Rows from block 6 of the encoder of a small image FSQ autoencoder, named by matrix and row number. Rows with one number within an expert belong to one neuron, the router's apart. Each number is 128 + 24 x the weight over its row's rms, rounded and kept within 0 to 255. All counts start at 0.
Before each expert's rows are labels from the 100 images, of 14976, where the router gives the expert most weight on average: "strongest on" is what is common among them. Only what is clearly more common there than usual is listed. The data: microscope photos of single blood and bone marrow cells. In brackets: how many of the 100, against the usual share in percent.
# router: router (encoder.blocks.6.mlp.router.weight, 16x160), inputs 54-107
# up: expert up (encoder.blocks.6.mlp.up, 16x80x160), inputs 54-107
# down: expert down (encoder.blocks.6.mlp.down, 16x160x80, transposed), outputs 54-107

# expert 6
strongest on: cell type: erythroblast (46 vs 14.3)
router.6 [108 144 134 101 106 122 155 132 136 103 121 132 150 167 134 163 102 162  75 121 131 149 154 110 102 114 108 142 139 111 130  84  97 133 113 105  75 161 150 172 117 148  80 148 116 129 147 150 123 101 109 134 133 147]
up.0 [108 159 111 114 133 147 107 165 139 120 123 182 155 127 115 125 149 133 116 109 138 137 113  80 157 115 132 134 207 141 136 101  97 135 107 147 105 112 139 126 167 155 147  65 180 115 126 145  80 123 137 137 116 134]
down.0 [ 96 139 147 126 140 132 157  83  41 124 139 126 150 130 145 111 137 130 112 139 133 130 125 149 138 139 131 112 212 140 143 126 144  99 133 118 143 151 161 114 153 120 169 126  85 127 108 119 134 125 126  92 132 148]
up.1 [142 142 136  96  98 151  81 137 162 124 120 165  79 122 121 102 124 149 120 135 157 116 104 144 132 148 149 138 148 114 157 128  79 113 105 129 104 118 120 130  71 151 130 125 171 112 143 111 162 150 131 176 147  99]
down.1 [ 55 119 114  92 120 155 100  74 108 106 114  85 141 151 166 109 131 126 119 163  98 182 128 110 156 106 111 136 194 143 158 134 148 120  84 137 146 147 168 154  90 104 138 124  85 112 114 125 130 145 141 118 105 107]
up.2 [190 147 108 124 106 120 107 159 131 133 135 134 131 132 108 119 144 133  99  97 147 134 164  83 123 117 128 167 169 119 138 133 122 141 143 134  83 111 106 135 102 111 154 131 181 100 123 143 115 108 110 159 103 142]
down.2 [113 141 117 179 115 135  99 100  82 109 126 100 149 130 144 148 105 161 111 161 100 150 142 139 135 123 110 119 185 136 115 133 124 143  84 102 151 147 128 109 135  93 144 133  70 120  86 126 145 144 160 128 116 141]
up.3 [157 134 103 163 146 121 104 124 111 152 112 168 137 141  92 153  93 130 114 133 133 167 164 120 143  70 120 137 139 132 143 143 107 117 113 126 143 124  74  78 167 151 117 117 163 155  82  91 145 142 106 173 118 105]
down.3 [ 90 117 126 140 109 132 113  91 105 120 116 106 129 123 157 133 105 146 110 157 124 171 119 113 164 132 115 104 204 128 126 121 145 143  99 106 143 122 143 117 119 118 163 160  81 148  86 130 136 141 115 117 115 130]
up.4 [143 130 129 122 137 139  81 157 142 126 121 151 102 137 157 106 153  93 106 128 160 111 133 120 126 137 147 167 167 136 111 127 101 141 105 176 107 126 119 110  80 122 119 142 146 152 140 105 104 132 169 144 119  95]
down.4 [ 99 132 125 133 125 133 125  74  80 135 122 102 132 171 153 124 130 131 125 148  90 171 133 142 135 137 126 100 227  92 133 109 124 150  88 111 162 132 139 123 123 125 146 120  63 132 141 119 146 118 140 124  95 143]
up.5 [103 164 126 130 123 119  79 113 181 133 107 172 145 153 119 132 150 125 114 125 156 125 124 100 123 108 129 141 180  93 136 123 102 122 122 171 120 104 130  89 113 156 132 109 157 112 117 133  90 130 113 147 106 132]
down.5 [ 87 146 126 110 113 164 110  67  57 124 127 138 125 168 181 129 126 147 139 160 123 144 112 137  96 135 126 102 222 121 131 140 161 135 104 114 131 127 155 141 122 115 139 146  77 125 116 167 131 102 142 112  95 130]
up.6 [153 140 119 119 120 119  89 143 176 133 130 132  84 116 129  73  79 122 146 106  97 114 165 137 104 120 116 125 149 157 120 145 129 109 132 173 108 143 102 164 107 118 139 119 132 133 144  88 143 165 119 142 160 102]
down.6 [ 81 140 110 145 105 156  99  90 124 123 107 124 134 139 175  97 139 164 137 150 108 110 113 156 148 123 147 125 192 122 119 139 112 130  87 126 154 151 144 129 146 150 148 125  64 139 122 130 126 124 114 113 115 130]

# expert 10
strongest on: cell type: promyelocyte (25 vs 6.4)
router.10 [153 154 124 171 149 154 119 146  81 127 136 150 144 121 151 119 138 135  64 145 162 119  91 121 146 121 157 104 112 141 163 126 142 114 153 144 145 141 168 126 137 133 169 112 129 151 122 107  77 136 126 106 112 116]
up.12 [117 113 119 171 105 161  94 100  88 124 124 149 127 123 126 133 150  95 116 152 169  80 110 141 169 140 152  97 134 148 151 154 163 122 156 137 155 136 148 132 179 108 158  89  88 144 118 119  97 114 133  94 110 108]
down.12 [138 133 118 102 136 100 182 125 105 134 104 103  71 128 126 114  86 128 117 127 152 165 124 108 123 107  96 128  91 101  72 135 104 174  98 115  78  79 142 148 113 101 110 167 132 128 171 136 147  92 149 145 145 123]
up.13 [163 140 126 167 156 113 119 129  84 138 122 126 104 105 116 123 124 139 136 144 135 127  76 125 147 107 145 102 168 132 114 118 136 141 134 114 177 150 133 152 141 110 126 120 121 144 147 103 128 115 133 131 111 121]
down.13 [117 149 118  94 140 133 139 174 177 104 116 125 154 126 144 114 122 119 106 150 152 143 166  92 140 107 120 119 173 110 104 129 102 169 128 105  77 100 118 129  98 164 117 113 146 122 132 144 157 125 136 139 120  91]
up.14 [177 159 119 167 169 133 127 154  51 131 122 131 135 102 162  97 108 103  82 145 124 132  74 137 134 114 141 119 122 133 129 134 144  88 140 122 157 129 124 154 126 114 139 123 133 146 129 109 111 116 142 142 122 106]
down.14 [113 163 148  92 116 120 166 135 157  92 130 152 146 142 122 141 153 133 109 110 174 136 133  50 124 123 126 122 134 137  85 132 109 180  97 147 116  91 140 128 116 123 131 141 161  99 139 136 120 129 115 128 137 103]
up.15 [112 103 139 125 112 165 150 135 121 172 186 117 142 150 175 126 166 138 159 151  89 137 143 130 114 142 101 142  74 101 150 157 140 160 110 147  97 186 157 156 117  74 174 136 178 123 120 128 122 133 142 147 113 119]
down.15 [129 127 124 129 142 129  78 145 133 116 113 132 143 146  94 118 160 130 131 124 103 108 148 145 151 104 153 111 167 123 143 145 129 121 148 100 114 192 143 110 134 200 133  75 145 156 112 112 144 161 125 147 104  98]
up.16 [134 126 160 108 102 141  91 182 126 103 121  84 116 159 151 109 120 169  89 112 114 113  85  79  84 142 129 154 127 122 102  83 157 140  86  85 143 158 140 153 135  81 129 163 120 126 157 134 166 183 122 106 117 118]
down.16 [122 146 117 137 153 118  70 142 128 116 139 123 127 152 119 142 143 147 133 117 113 127 155 151 121  91 163  98 156 147 133 121 150 124 162 132 113 177 135 108 152 193 137 110 132 124 134 122 130 142 115 143 109 137]
up.17 [146 148 125 112 132 112  97 153 101 145  76 113 144  70 141 146 157 124 126 116 129 145 136 129 113 118 110  86 115 149  23 108 120 143 137 117 135 123  94 174 124 104 139 118 128 127 122 145 166 108 128 126  96 147]
down.17 [103 135 108 140 124 126  49 135 132 114 122 129 145 129 120 117 137 125 128 111 103 128 152 148 128  97 129 107 161 123 122 117 152  96 175  96 112 161 116 129 137 186 139 107 147 174 128 123 148 145 114 148  94 121]
up.18 [118 150 143 158 133 151  99  95 104 114 145 159 132 136 112 143 168 101  78 130 141  82 124 115 149 137 139 106  96 150 169 135 157 126 148 153 139 130 148 100 125 166 144 103 161 144 129 114  89 147 107 106 104 132]
down.18 [170 141 128 155 143 123 114  94  55 138 125 119 149 104 125 116 127 137 146 126 112 117  79 125 124 119 126 126  81 122 105 119 154 121 110 146 183  78 113 120 103 101 125 139 135 133 120 113 108 144 118 151 110 132]

# expert 8
strongest on: smear: peripheral blood (45 vs 16.2)
router.8 [145 128 159 115  91 155 168 126 140 124 137 151 124 152 101 141 120 141 153 107 122 140 134 122  79 122  98 160 117 132 118 152 110 136  97 149 105 111 146 134 113  94 132 164 175  98 121 139 110 137 117 105 157 203]
up.12 [140 129 112  74 148 107 104 149 117  94 131 128 125 130 127 125 186 134 125 133 123  99 131  94 123 124 142 133 129 140 104 124 122 177 172 119 119 115 118 148 115  93 183 158 125 196 112 101 128 118 151 153  76  83]
down.12 [123 158 139 119 128 150  76 136  56 114  98 133 105 150 138  98 111 136 120 137 138 171 122  94 131  83 134 105 163 142 140 127 126 103 109 105 116 168 115 138 104 158 142 124  64 134 133 116 174 103 117 145  80 123]
up.13 [151 126 118 144 117 132 174 116  98 131 136 155 154 121 153 132 104 123 101  78 119 104 111 148 141 125 168 130 103 113 113  76 141 134 165  79 125 122 145 161 144 138  77 139 130 128 168 129 143 162 168 130 137 153]
down.13 [112 176 144 128 136 145  64 162  66 141 119 141 117 138 141 113 123 114 133 138 171 152 148 122 135 123 148 113 158 135 146 122 112 113 109 126  94 180 116 124 140 150 151 151  80 110 140 139 196 124 120 156  96 119]
up.14 [124 112  98 119  89 123  77 146 132 179 128 111 113 112 129 121 110 105 113 115 126 103 133 119 120 105 115 142  74 124 124 100 136 129 133 118 137 141  95 157 107 146 114 141 110 118 110 165 140 107 102 130 117 171]
down.14 [110 138 117 136 136 127  86 150  63 141  93 114 114 140 142 102 125 120 115 140 149 153 146 103 147  85 113 117 134 121 127 112 114 116  87 124 130 192 118 115 121 145 140 113  70 127 140 129 197 105 101 129  88 143]
up.15 [127 143 105 100 149 143 158 140  94 133 102 106 170 152  81 129 141 110 123 131 177 171 101 111 129 125 125 135 134 149 117 130 106 135 164 126  98  78  83 136 120 140 116  97 156 141 120 139 150 163 142 150  59 140]
down.15 [107 155 140 118 117 137  99 147  47 151 114 116 117 152 133 102 129 127 130 142 170 173 143 116 148  95 134 136 164 131 159 120 105 132 103 114 113 175 120 135 116 149 105 121  76 154 120 122 202  99 138 169  70 122]
up.16 [145 142 118  82 116 171 130 132 125 125 109 142  90 112 141 139 140 135 125 136 125 113 147  91  87 143 114 125 191 104 118 130 102 110 141 114 124 138 149 115  62 136 133 151 125 159 134  93 142 144 155 130 152 128]
down.16 [105 153 127 124 112 137  97 176  76 151 119 135 118 117 152 124 129 148 107 125 126 152 149 109 129 113 126 108 180 116 157 109 108 131 115 116 132 165 130 118 119 146 150 135  78 134 129 140 199 135 135 164  80 117]
up.17 [120 144 132  83  98 118 152 107 140 116  98 134  81 121 136 115 112 130 124 122 152 154 160 104  94 131 133 134 176  98 136 109  85 125 113  97  99 100 110 135  37 129 154 200 115 117 149 137 131 158 138 108 140 101]
down.17 [ 94 127 146 118  91 143  66 124  89 112 122 122 140 137 134 117 130 131 143 129 110 141 151 120 133  98 142 130 143 109 149 122 122 176 109 176 124 144 158 137 102 142 155 133  37 134 115 125 176 128 114 130  84 130]
up.18 [139 134 123  94  99 133 156 108 138 109 117 118  59 122 132 138 129 127 140 135 134 143 163 108  84 130 134 144 189 103 130 104 100 132 107 102  97  95 115 124  38 144 140 197 118 134 127 135 133 145 132 105 140 100]
down.18 [ 97 153 147 135 107 146  79 126  99 119 129 125 144 136 128 113 146 134 121 134 103 150 159  98 118 109 135 127 148 107 151 108 103 142 109 156 129 148 132 119 108 145 134 125  47 131 124 145 192 126 108 150  76 121]

# expert 15
strongest on: cell type: artefact (34 vs 9.8)
router.15 [122 125 133 127 134 153 136 109 139 121 110 123 193 169 137 138 116 120 111  86 160 153  94 115 132 160 136  98 151 144 110 108 120 115 115 148 138 171  99 142 138 131 123 120 118 122 149 164 127 156 148  81 143 111]
up.0 [127 163 115 126 130 131 100 194 133 109 104 159 103 114 132 133 120 134 161 147  87 126 161  78 106  95  90 159 137 148 163 177 131 132 111  84 125 154 103 103 149 133 116 185  99 125 119  97 130 149 128 129 107 118]
down.0 [146  94 116 152 121 126 142  96 154 136 153 139 110 123 144 128 117  91 109 134 158 128 119 142 138 163 125 128  61 156 125 135 129  99 130 109 166  92 132 165 144 104 107 117 143 140 122 142 100 123 165  97 139 110]
up.1 [120 150 150  93 155 125 120 135 136  99 111 145 151 115 163  92 111 100 115 145  99 127 138 122 155 102 136 135 174 123  80 122 152 156 126  92  95 123 126 153 142 155 135 190 154 128 137 137 161 113 114 146 117 139]
down.1 [165 107 117 149 122 126 146  93 144 127 133 130 106 125 116 115 129 106 115 149 146 137 121 147 131 170 128 139  46 168 112 151 143 122 185  96 156 114 131 147 164 110 128 112 150 117 119 135  82 129 169 101 158 110]
up.2 [138 153 132 168  75 138  95 156 125 125 129 140 164 122 134 106 183 111 110 144 161 139 119 103 131 151 115 108  97 139 107 125 134 141 161 137 149 116 123 124 147 165 136 117 158 196 129 125 145  91 120 129 133 178]
down.2 [175  89 109 157 121 127 155 109 130 115 119 123 112 134 135 140 132  91 110 139 153 126  88 133 141 147 155 145  54 152 128 135 129 101 160  85 138 115 152 143 162  93 114 128 150 112 133 154  97 120 165 102 172 117]
up.3 [160 135 132 155 136 106 115 122 142 131 166 127 169 156 123 115 124 115 122 119 109  90  69 140 115 167 112 133 144 110 109  74 145 139 116 138 152 100 108 136 109 146  85 118 122 151 131  89 166 136 125 154 127 144]
down.3 [175 117 134 159 118 125 162 117 113 118 124 155 106 132 130 135 140 104 101 156 138 156 128 159 157 156 151 139  55 150 114 147 138 108 153  94 155 108 132 148 168 102 112 135 138 112 118 124  93 121 175 102 161 134]
up.4 [148 155 123 132 139 143  92 129 110 113 154 149 117 129  99 114 100 104 154 113 146  78 100 135 139 108 172 117 115 153 114 143 147 129 150 158 190 124 121 100 107 116 120 130 153 198 112 107 104 131 150 139 118 135]
down.4 [169  83 119 150 117 119 160 108 126 132 107 117 104 125 143 145 106  91 106 140 141 119 118 145 147 182 117 106  58 141 120 114 130 119 142  92 141 111 121 152 162  87 113 110 158 115 128 128  84 134 186 113 155  89]
up.5 [140 132  98 141  95 157  91 142 115  86 126 148 109 129 142  93 145 111 134 166 180 101 100 155 198 149 161 126 100 119 111 159 142 147 174 156 157 121 134 119  97 115 131 119 125 125  97 116 100  85 106  84 116 122]
down.5 [155  94 134 155 108 142 150  97 145 116 133 119  99 126 120 144 107 126 122 146 165 124 103 147 117 159 131 129  61 154  94 152 136 104 131  84 158 117 140 165 163 101 106 123 152 108 131 131 106 125 195 106 149 111]
up.6 [112 102 121 156 105 147 151 108 109 110 131 129 175 154 139 150 133 106 128 115 142 152 105 123 140 186 159 117 157 160 123 150 118 115 120 146 162 118 137 131 170 108 143  94 119 115 138 164 141 133 164  81 163 120]
down.6 [118 150 122 122 135 115 115 143 128 137 131 106 161 130 149 125 123 167 137 108  98 123 128 134 134 107 112 153 163  95 163 122 126 131 119 150 119 165 128 101  71 127 128 165 111 147 113 114 127 148  96 158 106 149]

# expert 3
strongest on: cell type: eosinophil (26 vs 4.2)
router.3 [160 114 126 112 154  95 109 102 177 155 151 104  97  93 104  98 129 127 152 135 163 119 120 125 135 130 129 150 142 132 112 175  94 137 143 155 148  94 129 118  94 107 136 168 176 124 127 101 142 104 154 152 111 148]
up.12 [111  95 107 129  88 101 161 133 121 103 147  96 150 139  95 167 145 137 110  98  77 171 104 168 111  98 150 157 102 117 138 137 110 107 108 132 104 106 134 141 143 126 102 103 107 139 110 126  98 196 127 140 115 134]
down.12 [ 91 133 126  84 125 148 133 143 163 135 136 114  99 135 121 147 134 102  80 130 128 123 131 145 121 144 139 169  35 112 133 121  71  90 135 127 108 129 143 152 115 116 148 149 157 111 117 137 173 120 119 109 127 114]
up.13 [141 124  92  91 145 106 143 118 108 151 109 114 137 111 144  95  93 168 161 118 116 166 121 113 133 113 132 135 216  97 145 102 108 105 111 148 111 154 152 114 121 155 153 126 166 145 122 107 128 130 123 155 113 145]
down.13 [ 99 106 125  97 128 126 128 156 159 145 138 131 111 123 123 146 130  99  81 105 149 102 131 143 129 169 141 142  40 140 137 130  75 135 133 115 110 127 125 146 117  92 123 146 147 133 122 138 171 132 114 114 125 113]
up.14 [108 139 121 100 137 123  70  93  91 138 111 130 122 144 132 136 112 119 122 126  77 130 135 137 176 136 173 128 214 130 128  99 121  97  87 128  83 144 170 132 123 108 153 113 158 155 114 130 127 140 107 144 132 123]
down.14 [ 98 122 136  88 122 125 124 142 178 150 139 124 131 123 124 118 138 105 110 124 165 111 147 131 140 157 149 121  45 134 128 149  51 128 128 126  92 129 135 149 109 112 143 143 157 133 120 132 186 116 133 117 140 108]
up.15 [110 164 120 150 150 141 115 140  99 120 140 136 105 106 121 110 129 176 144 136 137 109 141 125 126  90 142  73 156 131 141  85 155 109 139 113 148 127 136 109 115 135 147 149  91 136 151 106 136 114 122 159 109  81]
down.15 [136 126 121 182 120 140 138 103  85 128 122  93 169 131 160 125  80 117 188 155  68 145 101 142 127 138 112 116 102 108 153 125 147 157 145 112 150 102 112 164 127 108 114 138  83 114 133 129 124 159 136  99 126 127]
up.16 [109 118 135 130 101 102 105 151 129 133 169 100 120 107 114 123 181 139 141 145 128 134  95 111 107 148  95 135 164  54 122  94 164  90 102 101 110 140 157 125 101 123  92 131 103 113 100 140  96 129 138  99 163  78]
down.16 [ 92 117 139 102 125 139 129 121 175 146 140 137 103 132 121 148 144 110  92 116 169  96 153 147 126 151 162 144  34 130 152 128  67 105 132 132 103 124 150 153 121 116 138 144 153 129 113 117 169 137 120 112 122 121]
up.17 [116 158 163  86 129  94 131 161 127 123 106 148 127 148 123 140 147 115 169 134 129  92 148 104 118 146  96 125  64 136 136 116  87 125  74 103 117 153 130 121 108  96 135 136 124 122 155 125 137 114 107 131 136 121]
down.17 [102 143 158  88 112 129 132 128 187 132 145 149  89 120 120 142 132 104 103 102 150  86 129 146 133 148 155 124  55 132 138 126  79 106 139 134 113 125 143 164 115 108 149 131 162 130 109 137 164 144 131 110 142 112]
up.18 [125 149 107 169 168 133 117 146 122 125 125 126 139 105 128 102 125 186 118 130 133 145 114 132 129  77 143  77 142 108 130  64 145 103 128 131 150 143 149  92 124 183 151 133 129 144 154 104 109 126 120 176 101  89]
down.18 [119 125 122 147  94 137 150 101 115  93 117 115 181 130 144 121  95 109 149 161  94 138 125 130 122 136 142 108  54 108 141 125 126 206 164 115 149  66 109 160 117 120 123 154 101 110 114 139 122 149 149 101 137  75]

# expert 5
strongest on: smear: peripheral blood (82 vs 16.2); cell type: platelet (34 vs 1.1)
router.5 [153 122 153 125 135 108 152 121 120 142 147  91 137 135 150 146  99 143 135 120  92 126 106 142 102 123  93 137 120  95 151  99 124 116 127  97  74 196 106 134 121 133 142 135 145 127 130 134 131 165 116 135 137 168]
up.12 [130 140  79 140  82  97 126  76 114  87 138  98 165 181  93 126 104 116 169 164 148 119 135  95 132 119 123 107 165 131 120 129 121 138 153 122 137 113 157 152 130 125 126 135 134 140  90 146 119 109 124 171 146 141]
down.12 [124 149 123 152 141 112 105 142 104 119 157 106 173 111 121 120  95 141 125 124  94 107 126 176 138 137  99 100 156 117 164 121 135 101 118 170 166 131 147  95  85 130 125 145 103 142  99 114 156 125 141 140 123 120]
up.13 [171 161 164 122 164  72 153  84 137 145 135 130 120 113 120 111 115 142  99 112 108 126  92 146  85 117 102 137  56 127 114 122 128 111 108 113 160 154  85 118 110 124 120 153 160 108 160  93 130 135 107 129 148 129]
down.13 [154  97 146 159 158  97 125 123 156 151 115 121 123 103 127 133 136 156 136 120 146 152 133 115 126 122 114 111 147 131 177 112 185 116 108 139 105 153 120 110 104 117 116 130 111 163 153 139  73 131 128 139 113 123]
up.14 [136 130 143 128 152 109 175 138 136 121 120 137 125 171 160 122 124 108 119 101 120 158  77 149  92 124 141 137   0 124  95 128 127 109 146 107 134 150 127 109 107 149 148 159  99 150 134 125 131 102 166 122 149 123]
down.14 [116 138 103 128 101 119 121 157 119 156 126 103 134 144 134 105 108 133 117  83  58 153 115 171 110 110 111  81 137 124 118 147 163  89 161 127 125 134 172 114 108 131 162 123  98 154 137 137 116 130 143 132 120 139]
up.15 [126 140 165  93 140 142 143  81  95  98 113  94 100 145 151 118 155 121 147 143 127 135 165 109  97 144  94 156 187 124 148 136 122 220 106 149 120 157 148 131 111 155 139 146 109 130  95 139 131 112 157 121 156 131]
down.15 [122 135 124 142 138  89 111 162 102 139 136 106 129 110 152 129 110 168 113 120  87  98 117 153 126 127 148  99 154 115 109 137 120 113 123 152 144 131 161 127 115 117 132 137  89 130 103 123 176 133 109 148 102 138]
up.16 [ 97 142 126 113 113 141 128 123 104  94 157 120 168 128 154 137 121  90  90 146 124 109 138 146 118 160 170 133 132 102 122 128 136 112 107 122 128 133 126 105 115 118 130 167 108 122 130 146 185 148 110  88  92  87]
down.16 [143 111 125 108 162 104  73 143 104 161 140 107 174 116 138 140  60 127 126 100 111 129 115 144 109 116 103  84 145  91 147  97  98 111 106 183 151 108 177 105 101 127 137 146  58 184 150 138 123 129 116 144 130 114]
up.17 [149 132  94 106 149 154  85 115  94 143 112 164 133 136 123 143 140 167 113 161 111 102 130 141  73  96 155 104 126 107 127 122 106 132 110 144 150 136 108  91 157 144 148 172 108 109 107 172 158 129 138 108 129 108]
down.17 [127 137 137 110 156 154 100 134 110 158 126 116 137 136 122  90  94 136 145 122  81 130 136 148 114 106 132  99 117 125 105 112 120 101 139 144 131 144 173 125  93 129 147 136  46 140 133 132 148 112 117 118 110 126]
up.18 [143 130 139 116 127 122 223 156 106 148 117  96 103 122 136 130  95 132 130 119 101 178 140 129  87 148 100 121 128 117 107 126 118 129 102 100 119 160 125 132 102 105 132 168 117 117 133 127 146 126 141 107 159 125]
down.18 [ 69 148 132 123 124 108 141 126 122 105 141 124 124 103 145 138 109 123 127  96 110 152 104 122 115 132 131 131 122 111 153 157 119  94  80 142 150 151 166 128 105  98 131 144  80 124 151 124 152 114 147 111 165 148]

# expert 2
strongest on: smear: peripheral blood (58 vs 16.2); cell type: lymphocyte (47 vs 15.3)
router.2 [129 122 153 121 154  98 161 126 133 163 124  93 131 129 142 149 100 140 112 127  96 131 104 151 107 130  82 128 122 103 161  98 121 108 101 108  62 178 121 136 118 119 129 140 138 103 128 133 121 151 105 128 135 145]
up.12 [112 131 151 128  90 141 185 152 127 119  93 129  91 146  81 151 127 114 153 150 144 111 169 126 115 120 110 144 141 114 106 124 133 109 136 129 136 156 151 117 152 128 141 159 132  90 179 114 119 127 122  92 121 115]
down.12 [121 130 133 119 148 108 109 153 113 140 152 106 115 143 176 120 124 114 113 130  90 148 130 154 150 112 142 129 119 120 142 132 113 100 152 119 151 102 141  87 133 118 122 153  91 168 158 138 163 141 107 159 122 140]
up.13 [ 91 137 123 133 124 141 162 142 158 160 124 131 158 128 130  66  89 126 102 115 127 147 141 142  70 130 118 128 157 115 153 162 112  93 110 174 185 103 164 127  75  96 125 181 128 108  95 156 105 124 152 127 140 141]
down.13 [110 127 108 121 125 136  92 167  84 121 116 113 101 119 150  95 111 117 117 116  91 128 131 117 123 131 144 112 142 117 151 127 174  93 141 136 108 135 116  95  98 127 124 124  93 156 148 137 174 108 109 148  82 149]
up.14 [138 114 135 133 151 104 157 183 170 102 170 193 111 115 142 168 157 159 166 117 133 191 136 111 144 121 129 121 138 125 134 141 118 130 139 173 157 106 147 174 105 132 126 147  95 133  96 129 107 126 110 110 184 116]
down.14 [134 147 118  95 144 137  74 139 122 145 162 117 125 112 139 120 101 135 122 143  58 143 133 184 103  74 112 109 123 114 131 138 131 108 125 124 150  75 133 107 118 129 108 156 105 137 143 157 149 122 137 156 101 121]
up.15 [118  91 130 139 137 170 126 163 121 151 104 129 144 130 123 150 137 117 104 109 127 120  84 166 123 175 157 135 162 161 105 169 142  98 115  96 167 142 137 144 147  83 121  95 143 131 143 136 156 117 132 178 140  90]
down.15 [140 119 146 115 173 104  73 141 112 151 114 137 153 134 152 138 108 142  91 112 114 140 129 163 145 110 116  95 137 122 108 147 140  86 146 168 158  97 105 112 109 127 144 163 101 148 147 118 149 106 110 125  97 124]
up.16 [158 147 158 113 120 145  92 100 134 129 157 160 111 135  79 196 148 113 110 130 102  76 117 162 176 121 130 113  67 118 153 101 136 157 156 137 150 135 129 113 102 123 102 127 101 145 126 123  93 113 110 108 111  85]
down.16 [135 147 127 148 140 145  38 143 133 116 134 111 112 106 129 117 112 123 147 135  74 123 130 145 133  95 125 130  96 117 126 120 126 126 101 148 135  71 161 112  88 121 124 110 129 142 139 145 146 151 106 146 125  92]
up.17 [ 93 121 148 140 132 139 182 149 121 128 111 141 140 159 131 162 112 120  89 124 159 162  84 111  73 155 103 140 164 144 112 104 134 123  80 138 139 134 151 127  92 109 136 166 125 101 134 153  85 127 112 116 170 127]
down.17 [103 125 149  94 120 118 194 111 147 132 123 114  79 126 150 114 130 139  91 113 167 108 117 156 125 107 126 161 145 109  94 122  92 107 115 112 106 179 143 131  67 133 115 172 141 111 120 124 202 121 117 130 116 137]
up.18 [113 140 127 127 108 146 161 136 132 134 103 114 173 119 129  85 108 132 147 121 117 163 143 132  87 159 105 137 166 111 178 146 138  97 103 176 149  95 183 178  66  94 149 173 122 108 104 150  98 121 162 118 151 131]
down.18 [ 82 130 127 118 139 110  72 173  97 166 143 119 135 142 140 139 108 118 134 110  91 124 151 172 140 111 139 152 196 112 135 122 141 111 128 177 122 159 155 143  62 113 138 145  64 142 101 126 145 142 111 117 125 156]

# expert 11
strongest on: cell type: promyelocyte (26 vs 6.4)
router.11 [159 122 150  73 134 119 103  91 140 132 166  72 157 116 132 119 139 107 134 168 105 105 138 157 145 112 127 130  90  85 149 130 143  92 144 112 129 134 131 137  98 115 101 173 116 128 138 124 144 147 104 122 108 159]
up.0 [105 158 113 175 112 158 133 167 144 138 107 109 162 140 106 110 169 141 128  80 164 131 129 159 117  96 172 148 122 143 135 145 122  93 113 117 132 145 129 110 132 123 157 110 133 144 120 116 130 135  93 132 127 111]
down.0 [102 157 159  92 142 140 125 116 162 121 152 118 104 115 113 127 128 138  81 130 125  87 172 159 121  79 138 100 181  95 161 111 100 127 133 121 145 132 109 108  73 146 107 165 101 128 163 108 172 129 110 139  99 111]
up.1 [ 91 106  94 128 129 140 144 180 124 110  81 168 157 120 114 166 159 142 189 130 147 143 105 105 137 117 128 168 165 114 138 159 169 161  90 114 120  85 150 115 108 175 151 116 161 118  96 141 129 123 142 122 136 106]
down.1 [ 79 140 170  74 140 128 115  99 139 123 133 137 104 129 137 128 151 132  72 137 107 116 142 153 119 107 106  99 166 104 162 130 105 133 122 123 125 151 125  99  58 134  99 144 131 160 161 104 186 135  94 134  99 113]
up.2 [153 140 155 124 133 112 212 121 122 137 138 125 110 124  96 160 105  94 165 127  99 135  80 119  75 125 106 130  62 129 116 133 135 134  85 132 130 109 105 124 100 104 126 166 178  89 137 124 142 125 126 111 191 144]
down.2 [ 89 139 123 101 136 145 114 148 131 115 114 133 103 101 127 130 138 169 113 103 148  86 128 148 111  91 132 114 178 109 137 150 122 131 104 132 130 137 120 125  80 149 102 143  72 152 144 130 147 126  94 153 110 116]
up.3 [136 129 157 140 146 107 207 101 113 133 148 110  98 133  99 177 127  97 156 109  94 128  93 142  52 137  96 125  93 121 118 125 134 129  90 107 121 105 109 130  98 127 128 162 163  83 139 136 152 124 107 134 190 150]
down.3 [106 150 131 105 163 119 106 151 142 136 121 145 111 116 128 134 138 147  95 114 158 110 139 154 111  98 130 125 150 108 159 120 115 111 114 143 125 138 120  96  80 138 125 170  88 129 138 111 128 130  96 156  69 114]
up.4 [149 151  83 159 113 120 120 116 147 147 119  98 125 161 156 134 167 133 143 136 139 147 105 123 131 122  93 133 206 124 121 137 130 151 114 124 126  74 116 132 118 133 103  79 146 131 107 135 161 149  93 139 134 106]
down.4 [ 76 143 159  81 156 124 121 132 164 135 139 128  97  99 127 106 134 148  91 128 124  91 151 148 118  98 135  79 184 125 144 148 101 153 116 135 139 152 125 117  76 158 108 158  97 117 152 113 158 145 100 154 119  90]
up.5 [121 113 141 117 146  90 188 122 126 140 133 110 103 129  95 156 107 102 147 121 105 130 135 143  51 109  88 126  92 111 107 101 146 151  98 120  90 131  99 128  84 141 107 172 144 113 158 123 159 118  98 165 179 149]
down.5 [ 99 149 159  99 140 138 116  99 154 120 134 123  94 144 115 120 122 132 112 109 124  92 135 152 128 113 103 102  96 110 154 117  89 110 113 129 165 124 114 122  76 139 117 171  85 118 166 112 172 116 112 125  98 105]
up.6 [140 130  79  94 110 139 104 142 165 118 112 146 125 126 119 112 132 114 144 133 177 119 160  93 150 138 139 154 184 113 122 172 105 150 155 158 130  99 133 142 137 135 130  84 165 142 141 121 127  82 170 146 107 113]
down.6 [100 130 129  87 140 147 125 154 145 104 131 116 133 113 126 111 152 129 107 162 130 112 159 110 128 102 120 116 122 137 139 138 136 119 114 163 115 147 122 107  80 139 118 175  56 136 132 120 118 133 107 155 109 123]